{
  "arch": "pvt",
  "model": "self-supervised image encoder",
  "dataset": "telescope images of galaxies (Galaxy Zoo DECaLS)",
  "train_examples": 88335,
  "image_size": 48,
  "crop_scale_min": 0.3,
  "horizontal_flip": true,
  "color_jitter": 0.4,
  "method": "simclr",
  "norm": "rmsnorm",
  "norm_position": "pre",
  "activation": "swiglu",
  "mlp_ratio": 4,
  "head_dim": 32,
  "fused_qkv": true,
  "qk_norm": false,
  "parallel_block": false,
  "inner_norm": false,
  "moe": "soft",
  "num_experts": 16,
  "moe_every": 2,
  "expert_mlp_ratio": 0.5,
  "slots_per_expert": 2,
  "shared_expert": true,
  "patch_size": [2, 2],
  "depths": [2, 3, 4, 2],
  "widths": [48, 96, 192, 384],
  "projector_hidden": 512,
  "projector_out": 128,
  "projector_hidden_layers": 2,
  "temperature": 0.1,
  "residual_init": "scaled_by_depth",
  "optimizer": "muon",
  "muon_scale": "match_rms_adamw",
  "lr": 0.0039,
  "momentum": 0.95,
  "nesterov": true,
  "orthogonalizer": "polar_express",
  "adamw_lr_other_params": 0.0024,
  "grad_clip": 1.0,
  "ema_decay": 0.995,
  "steps": 6900,
  "batch_size": 256,
  "epochs": 20.0,
  "lr_schedule": "linear",
  "final_lr_fraction": 0.1,
  "warmup_steps": 340,
  "weight_decay": 0.2,
  "adamw_weight_decay_other_params": 0.05
}
Rows from block 6 of a small self-supervised image encoder, named by matrix and row number. Rows with one number belong to one neuron. Each number is 128 + 24 x the weight over its row's rms, rounded and kept within 0 to 255. All counts start at 0. Numbers have three digits each.
After each neuron's rows are labels from the 100 images, of 14848, where the neuron reaches its largest size: "top examples" is what is common among them; "colour at peak" is the nearest of a few named colours to the mean colour under the peak. Only what is clearly more common there than usual is listed. The data: telescope images of galaxies (Galaxy Zoo DECaLS). In brackets: how many of the 100, against the usual share in percent.
# gate: MLP gate (model.blocks.6.mlp.gate.weight, 768x192), inputs 128-191
# fc1: MLP up (model.blocks.6.mlp.fc1.weight, 768x192), inputs 128-191
# fc2: MLP down (model.blocks.6.mlp.fc2.weight, 192x768, transposed), outputs 128-191

gate.44:136156143128146089127109157173150140143122099122104151110149150120161100123150141142154078131114102166157103120103146129127156136158145102126111122142133175097145082164147146138126133108123082
fc1.44:140101134120119137162131130077143144170147178112157120170095099133114151160114166134118140151124173118113175139098133139126110148108115183120138139130144086137132129118125139137116096113182135
fc2.44:128104092126130183159146086092127121116157152129163097154100102101108159139144094112102153149143154099126142115119096119122143124089097159127162100116092083167154159090093146112135093161134133
top examples: shape: featured or disk (72 vs 30.5); edge-on disk: no (66 vs 24.7); spiral arms: yes (47 vs 18.8)
colour at peak: grey (74 vs 6.1)

gate.158:130134119125132162161141133127148157119115137145102084143157144079115143118094140113098079094151174159110123164115134131135084092166144084149117120167151174119087120121083117150152152099119123
fc1.158:114093110173093162133121151098102136118139120137116124097143154132121107122120165087122117120139131146139090184096124129127130132106155106125077130138166169119126143142124144167130109065104113
fc2.158:140149096107101102092153161165120124145136120108094140102076133145140098131146121116119185147145125105138160117145097116128144145107126137119164124098118098135135125154142127136117160110108137
top examples: shape: featured or disk (78 vs 30.5); edge-on disk: no (50 vs 24.7); spiral arms: yes (48 vs 18.8)
colour at peak: brown (52 vs 12.7); grey (30 vs 6.1)

gate.211:091125123114113151139098128112108141079166120118148148111132080127107094132128113113149113101203132128105158180122132140111138105090132133101136138163115125117159128118123105098144159090180138
fc1.211:151154102116157108106115114127169135139118143107112171135155125099135136153140137122094133168144077102078125133125152091146152135130094152177106132137097147131158153141114175131116145093157104
fc2.211:116097134116114097092130147173136125145096148121102122138124150130121142126130137120097106122125126195110146075163109130128110152146129131126119152141164136134097120132126138150125148090093124
top examples: shape: featured or disk (71 vs 30.5); edge-on disk: no (67 vs 24.7); spiral arms: yes (49 vs 18.8)
colour at peak: grey (66 vs 6.1); brown (30 vs 12.7)

gate.591:133147133163125147139123171162135125103083066127166119124137136105116153186151125130111063110137115144144111149124161120124162145147108143067103152168130168151131134192114167165107097096106113
fc1.591:101136134112080173153113160181115150121119095120123135118128092121091122093122168171164110136102103157134131128099130152117153168166093110110154100085161152086115096127150100135165137174102148
fc2.591:125114108121136097158170114119121125162183157142129148114139136165155147102134114127133193146117123124150146103111079114153106109116135128172153085106129072141148135098145088123151126138142104
top examples: roundness: cigar-shaped (36 vs 8.1); edge-on disk: yes (30 vs 5.2)
colour at peak: brown (70 vs 12.7)

gate.176:093108124140103155114133117140149121109176170136105128113183122143139132134125137146083120129101138107093136116081115125120150130077078108137149129073146119121166147102086105112144162139129153
fc1.176:117135119135156136114125136148111132109160182134123144086176146170117150156140161143080127126145126170140138122125096111139117128124085143140121096119111133127106130149122151105155143133127183
fc2.176:121111112080168102139115158138110143163098167115136104135121104114091070125126122170162101147132135116111120125160138109095128130118182129145108122165163142112120096091154123146123116095132126
top examples: edge-on disk: no (50 vs 24.7)
colour at peak: brown (52 vs 12.7); grey (46 vs 6.1)

gate.705:121171145134136128107149130123077154092102099126106147097120131151127080152133121160146144112089133119131124160169118119112164142157147107102175125120110137126161146178145122105144137158113147
fc1.705:139107190138121145135136092130116152116134114161175120145142110100088081135119122123143137075108131141088135120135098162140145172158140109179156114097113142164102136141151153122109126115136174
fc2.705:128139180088143112118166130158099134107130153136131164186132140118133092176115098139101125120117149129082140134148085108170145154169118122155123104120148107132105134173144132108131100152104169
top examples: shape: featured or disk (62 vs 30.5); edge-on disk: no (53 vs 24.7); spiral arms: yes (39 vs 18.8)
colour at peak: grey (56 vs 6.1); brown (38 vs 12.7)

gate.760:137132130152168108129111097080077141148093146146129156088128142146119088114117121112052116146154114120132192142175125161119151137146154140119138136126133159128153117140154137064129150124148164
fc1.760:164121165148120150133134121105112161126153098142100176079115124131128127132104145107068107143117158148052106142141137151123181142144147133125138147148118109138143111144094126183137120113146142
fc2.760:134113137149115116092085146120140102114139089121072141174106150132163129126134146105175096099138139129096122071148126142112115106137147129107172118152171147156114180148135116150154131101129076
top examples: roundness: cigar-shaped (33 vs 8.1); edge-on disk: yes (28 vs 5.2)
colour at peak: grey (87 vs 6.1)

gate.106:145160113156147138142144092121132072147085148147128150129165132169142094141105170168124179169143128127088139157143153099119127160139071168124137138089121157126097117131133151099162097113130094
fc1.106:140088130117110134158137130146122135158143130059089083105147156143142160109088108066124127117150151152115086116143101170142142114153183130099110155136121164119155140117135136131167150143145130
fc2.106:155105085068182115108127168160146158138140132119116110105143118129134138138117149142149122139139113127124134076111095129105149104147163180124133161143152117101073151132115136105116125114097156
top examples: edge-on disk: yes (30 vs 5.2); roundness: cigar-shaped (26 vs 8.1)
colour at peak: brown (75 vs 12.7)

gate.52:153126094071118111090152182140098089121127144157108151116128151130133119158160117150149109133132118111136137120189098156110162126077132127118133122129148190164138152137141128091115132146110132
fc1.52:140135109165123107104110136127108128139141078110124122169141141147139169114126125111148156134150109124156147120147109088109100071080168084115148130141151121117148125136144142116158130151156146
fc2.52:150130126126143105135120134172081126136164172117152136160148104127120097142173090107113092140107099120114110130117145123128139131118167155135095123133135135118163147099144132141156186110129146
top examples: roundness: cigar-shaped (30 vs 8.1)
colour at peak: brown (70 vs 12.7)

gate.724:135101152122111118097098090142159066127151130165146133130112146136144157142150148135133136134132094169121102127110135121130161118148129098074123159165130116113113167142185115155120114105135128
fc1.724:110156119088159128125174092088092119098099096118126114128129129130124119126152129114140096100093102149125113118144125124095117150091138146133173120151098119123110093171083158096125136162162122
fc2.724:106117082135147131164150130114167169130119164118128152155123137127110120106126106111151121107145158107154143114117097121131067152137094139188128129122099128108173086107117152107127151160104133
top examples: roundness: cigar-shaped (27 vs 8.1)
colour at peak: grey (30 vs 6.1)

gate.170:096151131117111122141144155116126119081111084113104114071134120134112157126120146122124078052121127126142105124175133131137160125113157068128109116156141106155194118153137123113145125131107112
fc1.170:108143107148085148098164120100097148157156162109128129150120146163116132114095134152175191123150128137140147169105115138129089145134129114137130124130106107080087108144135157119089155121164153
fc2.170:105152120141127138138128147081137143114099072106102134086154137135080144131163173126143131126135124078194103137166127103147138117131150090105101112153142117122182121144154140133126112142134131
top examples: shape: star or artifact (34 vs 1.3)
colour at peak: brown (46 vs 12.7)

gate.636:129135106093142111116141146143096118185158144141128078154115104094118101136125167135128118150128140151127099142111118109122144126156120144080089101128166072196128159133161127141173093144106125
fc1.636:132145140102132133123118136083147096123098150148140093115142149173152145128165145128130106122140109150131146137148165120146104065152110085148129125131131139118161145120164117130096127131131104
fc2.636:131102136079084136081127113163131105085152137157150145144128146149112100105170122128123114087094139141127159126081128119135082133115107145086122173139077174090090144149116130123119122125147116
top examples: edge-on disk: yes (26 vs 5.2); roundness: cigar-shaped (26 vs 8.1)
colour at peak: brown (48 vs 12.7)

gate.389:109160121142093156127147081112142123108127128112135153119122140126146114118117095112106141105132114152103162119114134175137168156121129134150133135153162153120123054138082094147152167113179126
fc1.389:106141101148097096104154112139076115128121146134125127126155163166119110113092146177123165127117171162185192150167115125110065135129153120149153129109080147132146129136147147118160186139141136
fc2.389:148176150112158116095183129119090126148120169109127163175123134109126129136136111130151157104128143098124098116094122100166151142138094128094095155125114052195131120154144103130146106161133112
top examples: edge-on disk: yes (30 vs 5.2)
colour at peak: grey (83 vs 6.1)

gate.118:130120166148138150155126125140119134151144139140114137144165163100109145132146094133158166135125100153166142104121106159146157119115151141135134153153160117133104116083151097171101082143126071
fc1.118:080166106159090150142163148120138108099151171142146120087160121134104145132109130127114135097152121166114137123144112127122119106132124113109163123139137150112099087083136150134136113171107144
fc2.118:127097123152109136129150083085165124128142149116149088102094141122158132092201163129100152117110078105111140174143113160103102112102131177099092169113156168090156165168095127127151145102145182
top examples: edge-on disk: no (52 vs 24.7)
colour at peak: grey (82 vs 6.1)

gate.761:088128146156132126076163143152120099144151118133170110127112127128114125142118101137150131133139144115117151111134144131152140112092139121166089147142144103113178112155080090135143130142118169
fc1.761:111121128103101135127118117197114074137149129118146163128112151151111092116100149145098136101122110111158159120112113170090135118147127112098163136120134164106105119124150134150170143171132120
fc2.761:105101112183108077102185146132119161165159144114128104120130126097151121149091106133103094077132150103094164091102123129121128088094148109126117127097156129122113137094117120162102129136161135
top examples: shape: star or artifact (27 vs 1.3)
colour at peak: brown (42 vs 12.7)

gate.0:135133153088106112124099145097132099116140090110144099134136101090157143093139098135140129120145141157122122144157129127164122145126116139137117122121152143128178117106111101136173166120140135
fc1.0:146131121157115094143112139117105163108113096119122106151138155153121086129092131163098147109086114133162166149159104095140113108137093155118161131132151079121168158126100118081175092137110107
fc2.0:113127102169148160160143096123124096129150141151129140125141098145082077146103112122112079132075162112130159110096103174127093161118147093086130090154126106155132128105151114132141117090095107
top examples: shape: featured or disk (69 vs 30.5); edge-on disk: no (56 vs 24.7); spiral arms: yes (46 vs 18.8)
colour at peak: brown (54 vs 12.7)

gate.473:120112114123134125169163169132138150176145119143157107104097132128147163133120076150127128113183174161100164111149151148155165149132119104128116155135169123155129140100136110106135080106119183
fc1.473:190134107131096102140106138129134155138127109130101184159110150140131145159066100079121110161118171125109138149151120100140122108090150108169112146133165122186172129143148125102135142083117119
fc2.473:127201121133113148110085103141180119092123109123120120111095122162092107117136148118114132150100099156148068146137111101151136127135127102126131138149138131099124139140108122114144166160144128
top examples: shape: star or artifact (36 vs 1.3)
colour at peak: brown (44 vs 12.7); grey (35 vs 6.1)

gate.105:122098141131168120164126098091178127151125149148135088143121122114120121090121106141116135100133112154132141135096163130129069081130159089147115139138118135111117137089095146120139139124101141
fc1.105:146100135154134106153142079163156131141123133132125098066122088151131152094173094134105090114106148149122104150125159113133148113124152129134103141131091121165099148095111110128102149172125114
fc2.105:109138158124124138149141149109132096115166149114151098114113122092140130128127140134156129101157108130122125159096156097137116154163133185092085103111104123100098190144088134121130134142136139
top examples: edge-on disk: no (50 vs 24.7)
colour at peak: brown (43 vs 12.7); grey (27 vs 6.1)

gate.475:122123130142124114085134158142147129165115156125111121128121145127174116168086128133173104142153129145079138125143118125169176135088099084123109127190198146156150105179105146126138127122149108
fc1.475:131094141109109135146144130124128150149097131118152132123144139120112177170079103156195137129158139173130107115114108075122129116121161141127090123118156110139172132110113137123115085076134171
fc2.475:131142165112141135180057135157145096127119097141143126158139131155104130088179155120111152133121112113122115148151143137135116168131151146073130130126140117085120148157177134116177128188117131
top examples: shape: star or artifact (50 vs 1.3)
colour at peak: brown (37 vs 12.7)

gate.602:123145112122085089137164116079079143088144137113146078109118133158110093101126149143114126099169180067096167165175120142130105132108156155163116115099135117128101116116135073110155097128105160
fc1.602:115070109138135138092137088109130146142161101117141144115118166107128136126137116112158163085162137138089170153108106096082107132150104168115112098141125131118155136103146128090111081131154113
fc2.602:119171113125100148140163136085118142087140167126110117124151155134146119110125138125143119185163117067112137129133153107163112150128099152181105103095094147116154134123131107138142105156104146
top examples: spiral arms: no (25 vs 4.2)
colour at peak: grey (89 vs 6.1)

gate.209:100134155124091081156126124086132108132142145131142164120145145178094113116124118160094158130146085147094125110069136151094101109083101121130086106106146187127145105101103135121133140108120135
fc1.209:095123117124155121170155163078131125172160162115147113138094137126138119120118130171123132112113114136103095114144105133128148091135144132130148105142152159071164144122148124130130113132110161
fc2.209:110146117157135098118169113146120131171092131108134128110093153129150194112129128055142097125149137107123123095121111139089169145152104137091124149161130118113131113125121111137158144159108088
top examples: edge-on disk: no (53 vs 24.7); spiral arms: yes (39 vs 18.8)
colour at peak: brown (61 vs 12.7)