{"dataset": "telescope images of galaxies (Galaxy Zoo DECaLS)", "train_examples": 88335, "hidden_act": "swiglu", "mlp_ratio": 4, "head_dim": 32, "inner_norm": false, "projector_hidden_layers": 2, "momentum": 0.95, "nesterov": true, "adamw_lr_other_params": 0.0024, "max_grad_norm": 1.0, "warmup_steps": 340, "adamw_weight_decay_other_params": 0.05}
Rows from block 7 of a small self-supervised image encoder, named by matrix and row number. Rows with one number within an expert belong to one neuron, the router's apart. Each number is 500 + 25 x the weight over its row's rms, rounded and kept within 0 to 999. All counts start at 0. Numbers have three digits each. After the name is the row's rms in percent of the matrix's.
Before each expert's rows are labels from the 100 images, of 14848, where the router gives the expert most weight on average: "responds to" is what is common among them. Only what is clearly more common there than usual is listed. The data: telescope images of galaxies (Galaxy Zoo DECaLS). In brackets: how many of the 100.
# router: slot weights (model.blocks.7.mlp.router.weight, 32x192, trained with AdamW), inputs 0-191
# gate: expert gate (model.blocks.7.mlp.gate, 16x96x192), inputs 0-191
# up: expert up (model.blocks.7.mlp.up, 16x96x192), inputs 0-191
# down: expert down (model.blocks.7.mlp.down, 16x192x96, transposed), outputs 0-191

# expert 4
responds to: shape: star or artifact (37)
router.8 108:460473543513473527568524543517512517493510454498515516497480515479461494497502488514496523509530481495500544515516521525494493515514493523494508491484577528504523473516525492483519506501502463487517512499548527509526479511515546522473493509523485459483483493513504535478477527534534504501531545493531468489518471529500443503514523521493501511467543516462458508478546443511508536493525472495486464505447493497487472460494489465502540513490561506502508478510496472492496508489494487448524500514537536528485465507484473542502485516526561494530500495497477539530519485546508505516
router.9 112:476477544486471509548487522498518504486506474489508507491502515473464504509509538498508522518520466515457481532516539513488509527530490543484506459509536526542505487508536472461519497500505505471521493501501526525548495498534495467452521461525533497494435494508475514513467541553583497505500527516500494505517462509516454522484486529510486510479532529440515495514548499481486539467516465509486505516472533456510492495498505475483553507485526511502558479516499483510536490491496497455488495485514532542472497509507472511448488506519529517518494447512503526510515502547486494508
gate.0 116:489521505484529519490455469529544484480479524474498529524539513471467490488485479509480529523548509491500523512502496510501507459467529507520502483502468503457482485507515445448523518550478533505493504537538454500559495531524472549501505502488551525513504490519516530552535488549485496492441497479480528542523499507496500511493522495515517505488455531505490501497523499495477480477461524543487538520496530505505452549502531486470501519467513473475501465520472521488497539523488530537494496466497513504538505495545504537444496492459481474530519481502497506522479462495504487511
up.0 110:490485477525530481535482433493526551437483521562533498493559497491497463524502485497511492546489484497535518517475480552500516512462484509502522477517474503476467475518493476503545508496511506477497491504510498561498506539510449536502496488506512496466480516464498504517546514501490540478499551554484489482491552508505456529494505467468510517479477516500537523494471498509495480489464522488497528519521491493516484491517470446485481495485531514472453460476498497443515522476503541511504492497514492493496532484430499540512513498501522492516511490502494455484496520468485541480
down.0 103:494481498517488476460461478515509483498493503509491511516458500462529515492538493518506497483519500511483520498500522494501518449483453516499523513478497517490518443488485511526506515499477532433495503543525547507526509494512514527530521513511491499516509446489580519483536491498493493538443530532514520506511454483493511471538466463476541520522521495511525514474513531492477529518483479521453508504498511513503456513490487537464473517480527491488464498529465497478460518469514504544482490525534485476531503463569553527498517443514493508496504471496481542496481504464469483470
gate.1 113:505450496487528466520489492459564534471529488548493453487534548491465499553502515475513503531525491497504479520539493533487494545493551526504510484535475484446469479521512518459480491532502543502513510541483531526533526520515471495516497500526534520490468472490451498508496527527502543458516496498507518479507495490461497540493515514499458487483521489472506504497503464488530509494510480506490514503506564488520459526499482464502518512439542481491525477511506528504504502507502502479511479517476444521489487465498524503474506508509539494539504427502515475500490469506532465510
up.1 108:518458467492515470528473458466514536507521505524502473495501541477456500548525502509492461539553446506505474503525461517480505522493543481498530479495501504488485488520477498454475484533506547517496511519497530497526524497504476511540515493529532514461488453480495509478486528471503521482514514516518524485490506504429473539480503503479463468485514478477517491484483463494527546522544476505479544519522530480520450484500461464543496508519532518498529476493509523496486512516486489483513510528488458490511502473521504491506461521508549495546522429477463471475487486497496466489
down.1 120:461500512523494548481512513491528460509469524502493513540494446535500504496472501513487491476480523513487481519531488535507520486448477489499512516468489495488477517503500538493539489519493518514493534489490484489542511501519528504498519499533504527526502475481495481464508512493461504500522491477486484488468480493436475486478552489459459529533483505522487568455511549485452486429522494478511507537523443488461473527486498502466446478481504479497503546578492494506479539479491521498489499507467546515488486506462521459490485495485486499502492497525486516476556492512490534491

# expert 5
responds to: roundness: cigar-shaped (57); edge-on disk: yes (38)
router.10 095:539493493541478491512505454481520486462483487543493499451484495530447522525538471500528506496546493490504485507539515520507508500524519473505470555478495486540513484500515468497484501507505547497498500486487548488499478485527484514531486533493523493492517488519483448495524505474440510525553510499443503534534515442469467524514497481488491508482498533491522512514511501462545455496497479497484524486513514438501512452462478486488496505468518489505493475518445490484527528505509485533523556495506513517471483474539462516497491525538544522554506476517499492473511534492507540500
router.11 100:488506510536461516521501478466511468497491479507484530432507483509501531501550530518519482482528486502504452501538488534496525479489482496507481540495504448519473503511511467532500529541485553495501532483498537485490502495541471538493488508509491467471490504539473500491544518526525488481504464507484502488529483464486463523495495534497490514511473535469508512508480542464512520487494494506476490483513525462521480459452483444449495489487477514490482493521481476522528481507495518499500516522507527544442472486525465476497503547530533503546524492519548469458501538524521552538
gate.0 111:471514484519475483498539450513481447527463489500480495492468576477510521449507500510512461510503513514506536541471535505493478493477477477459500500484507475530487539525532506460490525505565545489529517471455495430505515499447506478510505546461462512487521528525514484500507456492487475524523497481470479497501495446478468482534536508525515506516506514512473513533500539504518492506479500466478515491468475476501520491491468448484487472533471460554492535482486469480460482523511471512497471510499502509501499484525492511494507555486501525504491511480494488476499526497538515512
up.0 103:465517479515472507513531480504455451507468446536501480506502555477491494489492498512492465515502522521511529535461533512481499500478458482427504476499510499529497503549526493459516507531523546506525504458498497447485509505452490513534500544509457517524521519495509476472509454522483507516533510499476480500492508483483482523509519491500517505515513506514522516517496525496492494532487503448479512503487541467501494502483457417497521473521491453501517485482473462486464484494521492511482496525475522538476482467505514501495503567485524532517504511491479468462488555491562511526
down.0 101:525483513512497533476586540473497482491489509499489515492510458508453491506529492470506531515506476501489522473500512511490493493501508514498508491532478466488500510470516513490550516466470524453504478477539542551518509479520475493505459515474499445465495474483436493486539522525526488463485474496497518511496554490493485494478521485506549546500541475494513496538518470493512443512465479484450510480485502483512527513501459499516487504467508478516486525484501501481500467529542504532522472460459523524511498501488500474535509474482519446489531504559454483520506515504544507467
gate.1 115:492465493463491480516508472508510546548534479496432459481523536522494460487504517492487512493521495517496496494502494533523536498475501518499516468500562513508537483512479514498492541520471458504494507542546503520501499511486519479478504468534491500510514535481483528529527505506505489552478543534508457482510543512467536546496457492487505515549516491485519506504499500533494488522501496524553458481501496485498504463509501456515504508514528500478471540489526489498525499507535483485501451555475499473519509506496511548470479533504500563462487503466533453475534511470537453511
up.1 116:525536514536529505477493525474494456453469508515570529512481472474511518507486492497504482509481512483510498507508496485488467518519494473508496536506436487486447523493517494507501449476532535495500491462461495459505516490520488519522509536472498494488487467510520466480468495499496512445530474462490540507486463488543464452497540511512492489458478493516483494504497492462491518473487517487448556508492497525505482540492513555486508491482466486513533455494468511498457512495476519520505546468514491519479490498494480466532512475490510435541501503531467544520464495532476535484
down.1 111:500468514469461486512506495495467502537529490522473472472518485515525520516508468457519495504456468542546497492520481516471516549508519492520486478487542524486518510482520541484536525487475509521527548480514457511495485518502490524440521482508482482505547466516418504495495502522492485498503495502533515503511523521488471557465460488494511481499542494479480442492481498528512563505489522455524500500526500512521492458503514483540516471491480546505530500499489511520516470543519453517480533500471480500477510503449484491546511529478523488520525478495484457502470468470504473480

# expert 10
responds to: roundness: in between (73)
router.20 104:518459509467535472513455464489534531495484553523463489499493517525459519523519513511502453462563461500488462503501482535506518508504491501492538481483523470512500469492475471503485517510512500521486510496495517528510504535504488534526489519508545458522486502460497490457506542487470507526520518528496507482510527487471527534508509502474503552548518532514533507522481479513488505509481497528521532522523504453542510514445495490514487515504556514510479474494468530498467502480516497493498517508474473506515529500532524482473451455487555545464532484506493458454543533471499468479
router.21 105:520477496496501496503494462521534549494505511487455541479471510545451509551501497480484482498526453534497471503519500532496506492497520519543524510486504501506519485505451503514481526525501530523461475548506508513511536529472485528546527521512540512488509497466494479505488525482530497539496508553496517484518520491465533503506528517461497505515516536461528497494510461498495472557472471536512523545543542492501518494465476485530492505517493531464469455465477510507515456502517559500530502494501494473516520534546515495479507483494546535516518475464499467460528512486541480524
gate.5 100:497469497497471502533458493487457499534500520480490508542465489482481511476463485504517500508518503555500554474480485498494455525495413541532539493505499476512515450528492487478494512551506524487508509496529524521487484476516483496521502472506510495492499523551481508531501499508474527485520480498490512515462510533494508487524519470529497460521494507449504483473543477533545529538569459500473531500486476502480554501536525470471514479525521546492493462483493535506524509528485511539494484505495477530511498521488530494453507526528508520493522471497507500497495514512570454502
up.5 096:519538532496540479448486503534548510506525467516531472493497525487513479515541445501500530533534506478471506499517520489468517503501552449486477480562513485519511484509476539466515529458511481475489455532505488553521498517483528495552522528534501491481484509500501536475491505503497493505443502521457491515511505495526467534475533501490536538486473553485495491512507517496478500474487526497525489468510508524551433518489498527543461517488496511527524543539501506454535489512469495510474491497492503493531498515510514520545479480485493457481487497463489510503501477468466519488
down.5 098:510519519470523512541481512466467499514541511470505462560491489518495474469481504517479511478496493480501494515517486526514504500482458499480491482537512473488490500468502523466454521460470525509539476513509498531476490503524501524533531474535480463481541524536517501494528537501497479513534462588499493494507501530540521478485503463483469562526543490487539507504480496509489495486535450524505490525505489467449492469469521494512522506510524510520465479467489506483556487491520507449534525532514516515489518493464475472501477495538536487512506469530510471488514465493528453466
gate.6 120:493524491515512455493536491458555503510482493543500510478473527470447554502539477504515528533527472499509483531524507528507499544546477473494525494471531507558496490504498460483508499488492490519523473487482548516483452486514479510490525500530477474487485477502522490493474515496518494502496502497535538515538466441477470500535525487506475474496527526456466469507542496503470506497516489475534505453508487445512479505505484497526515489496501477509501526515484462521500502541569493496499535488524568463496477468518475549505535508514517483530520513530491493538498514541489533508
up.6 127:519460497487510513522461522520451495441503491456492497511497457511542494512500516516509468457488531519497517473512469459481496489457489535542538502550483489482517509501482525563510512508496514528474502524528475518516493514491491511527466531477521501502513509527491521505526477502494516499487481526500479521462504561509502527455505491508515523517492497505508501500435506502537519500472520510480530540503528553479505507508469476468479511529503549502495448488494543493499466484464495519483475495447414532476535507501491460470506504491490515520492490465533491468502491454528450503
down.6 126:511477490467479459520456481505530482505451516479487464495498550458513528529523484496514447531501488482516480514480488466532492511517510488510485470451547516527481490509500436457530508512531506491448457455500470521484487485493492518508518470490480487516476455521454509520480526488515474495540509459495520531464529461486481542504525520497502466513548494504511485467538516498505461546463460508490483465505518492544517489528520489522510479478454507520524487474474460519492526513564497496527507504521503483519492499501519498468499521471513519566505476494519498488495505507472530467

# expert 0
responds to: roundness: cigar-shaped (25)
router.0 089:512478503518499474502467464484537480504478504525465517445492462523445506530540494501492439479540466502488455508559502532551522475492522504520507527487482484497504498499502465495511498495508532513476538513493508490501502526508485556547492527525532473511501501461507466493543505500491519529521502542462522522545477445476513529538519509469476502540497540515511487520483502502514525531514502530490501492535510474478518455475490487524474511497522545494489476509466520478536496480512519502552535514539504515473504489541528494504488488507564516512529500505531464457551528492511522499
router.1 087:508475492505498508509462475504548480508507503536464548488472497555450528525524502512507436486547453500472441506570513540515503491506512497511489528495521480523528503492492467484514528502518534492513519484506498484522494513525489506543508541495514492521502512485495499466533531462487478529523509531458510504515520479456534516506525517459488521520532525515501498512487527506537481523506472566494532503541503485502510455468504480538490507509485546497523444490453506504512467487492517536532545502508508515476502502526497486466488492526556525526552462495490480467518527508496505488
gate.5 144:527486480486520470466510519485491472491449487515536457495514509495465515503552480519524503519510524500484489459486509496507502537486523462509509460444491482527496494480474473513483465499468536504499503508510537488527459452523480476484474509506513538516492470550478516482494508483459486476533497472501500538466546425494486517484475522502461512491472506482523526481502494464497444470505499478482510463498540475480467544491487493455505497450450480522530480533461498505474544532541514496504543525477537519522483457498480530495488477499443500511488504500495478496470479504486488478
up.5 139:534497484486522468447516501488496491499458474522525466520516525511456497485531482518521491522515522520492484468494509508505512543477519481525499465459474491503508499493468482491469480479484518485509518524506522501533486454521472459502480494495516547528493480552488538478496517487460477472545488483494505551459527418473483526495482524503456508495484512474501524493507494453503437477503500498468509469511537472465482548483508483455490491448454480507526500515477504504472554543536505476492536535471525519520479464468466531495494487505456518487501510501490461495483483528498509495
down.5 149:487509517524520476515493492470497497473467481545503509551509490477468493470513506520492534524506509445527546479518546480506477498500544502492474522503467491502523491520535532499494522536529476458525505505496468423522473487504481496539489512514475531454495461491513518548478478525453545497464532462513506518469503524470467517521503465506554535469511486493556485488518478457459517476506514514494491469498489471469487507481520503489515516480508447480524504517471484495513533525478494493475492528496538522545481513474468517493455544500493460500470480535519504523470497533505524500
gate.6 113:459545491532495446495489503454579487520443524545515530529487526488518492526433499539498482493499492474504477531474465518512475467484528524485509499475464473480522526512518525478514504505519496488464521500502480511516531489497547508511476531508542518518492455461492475492529488518517549490528527514488537478520516464532510510493528510466520466481495486539505489498482475504460465553489523523494487542542511487535491547504497464531498512542536518514526472484473511487486508504550515529506503524538520515510532498502518487492528503437512496493506475485507483493536481495508500474
up.6 106:537482495507492523484536500539468501478561503481471481476521452522483487466534510476536527513506484530474505478542517459471550534485467503515469511507497524516488467493496501512487505481477506502555469498491506486495482518500457503521544497485455500509506538532516553532489503487459451509478456472481469499467504488465469477530465503515465529520468525463488509512527502496517522468536494489520517456468508512459504482507510511474508490462458466470477535527505504512520533512459518484508501448463495500463468511488505524535506494555497468498527508513491529509481544494532531527
down.6 116:446498512530497579428504484495522459492467502516486566485550530512458475511497526512495528486537480511469512520504529513488489472467484521469473480547495479500477493472523501491525486556501504493501490528454519487517548486514503498510512524503526509512499523485490494484513473516507521495482526457495488460495510481478494486514511492484476494483454504523491458484499464467453525486525504496489495487526484524456530501527462445446498513460527472486514521517509514484522529516441513455532474485471492492499492465544516545531520504497515484466525503494506522492478497541529483495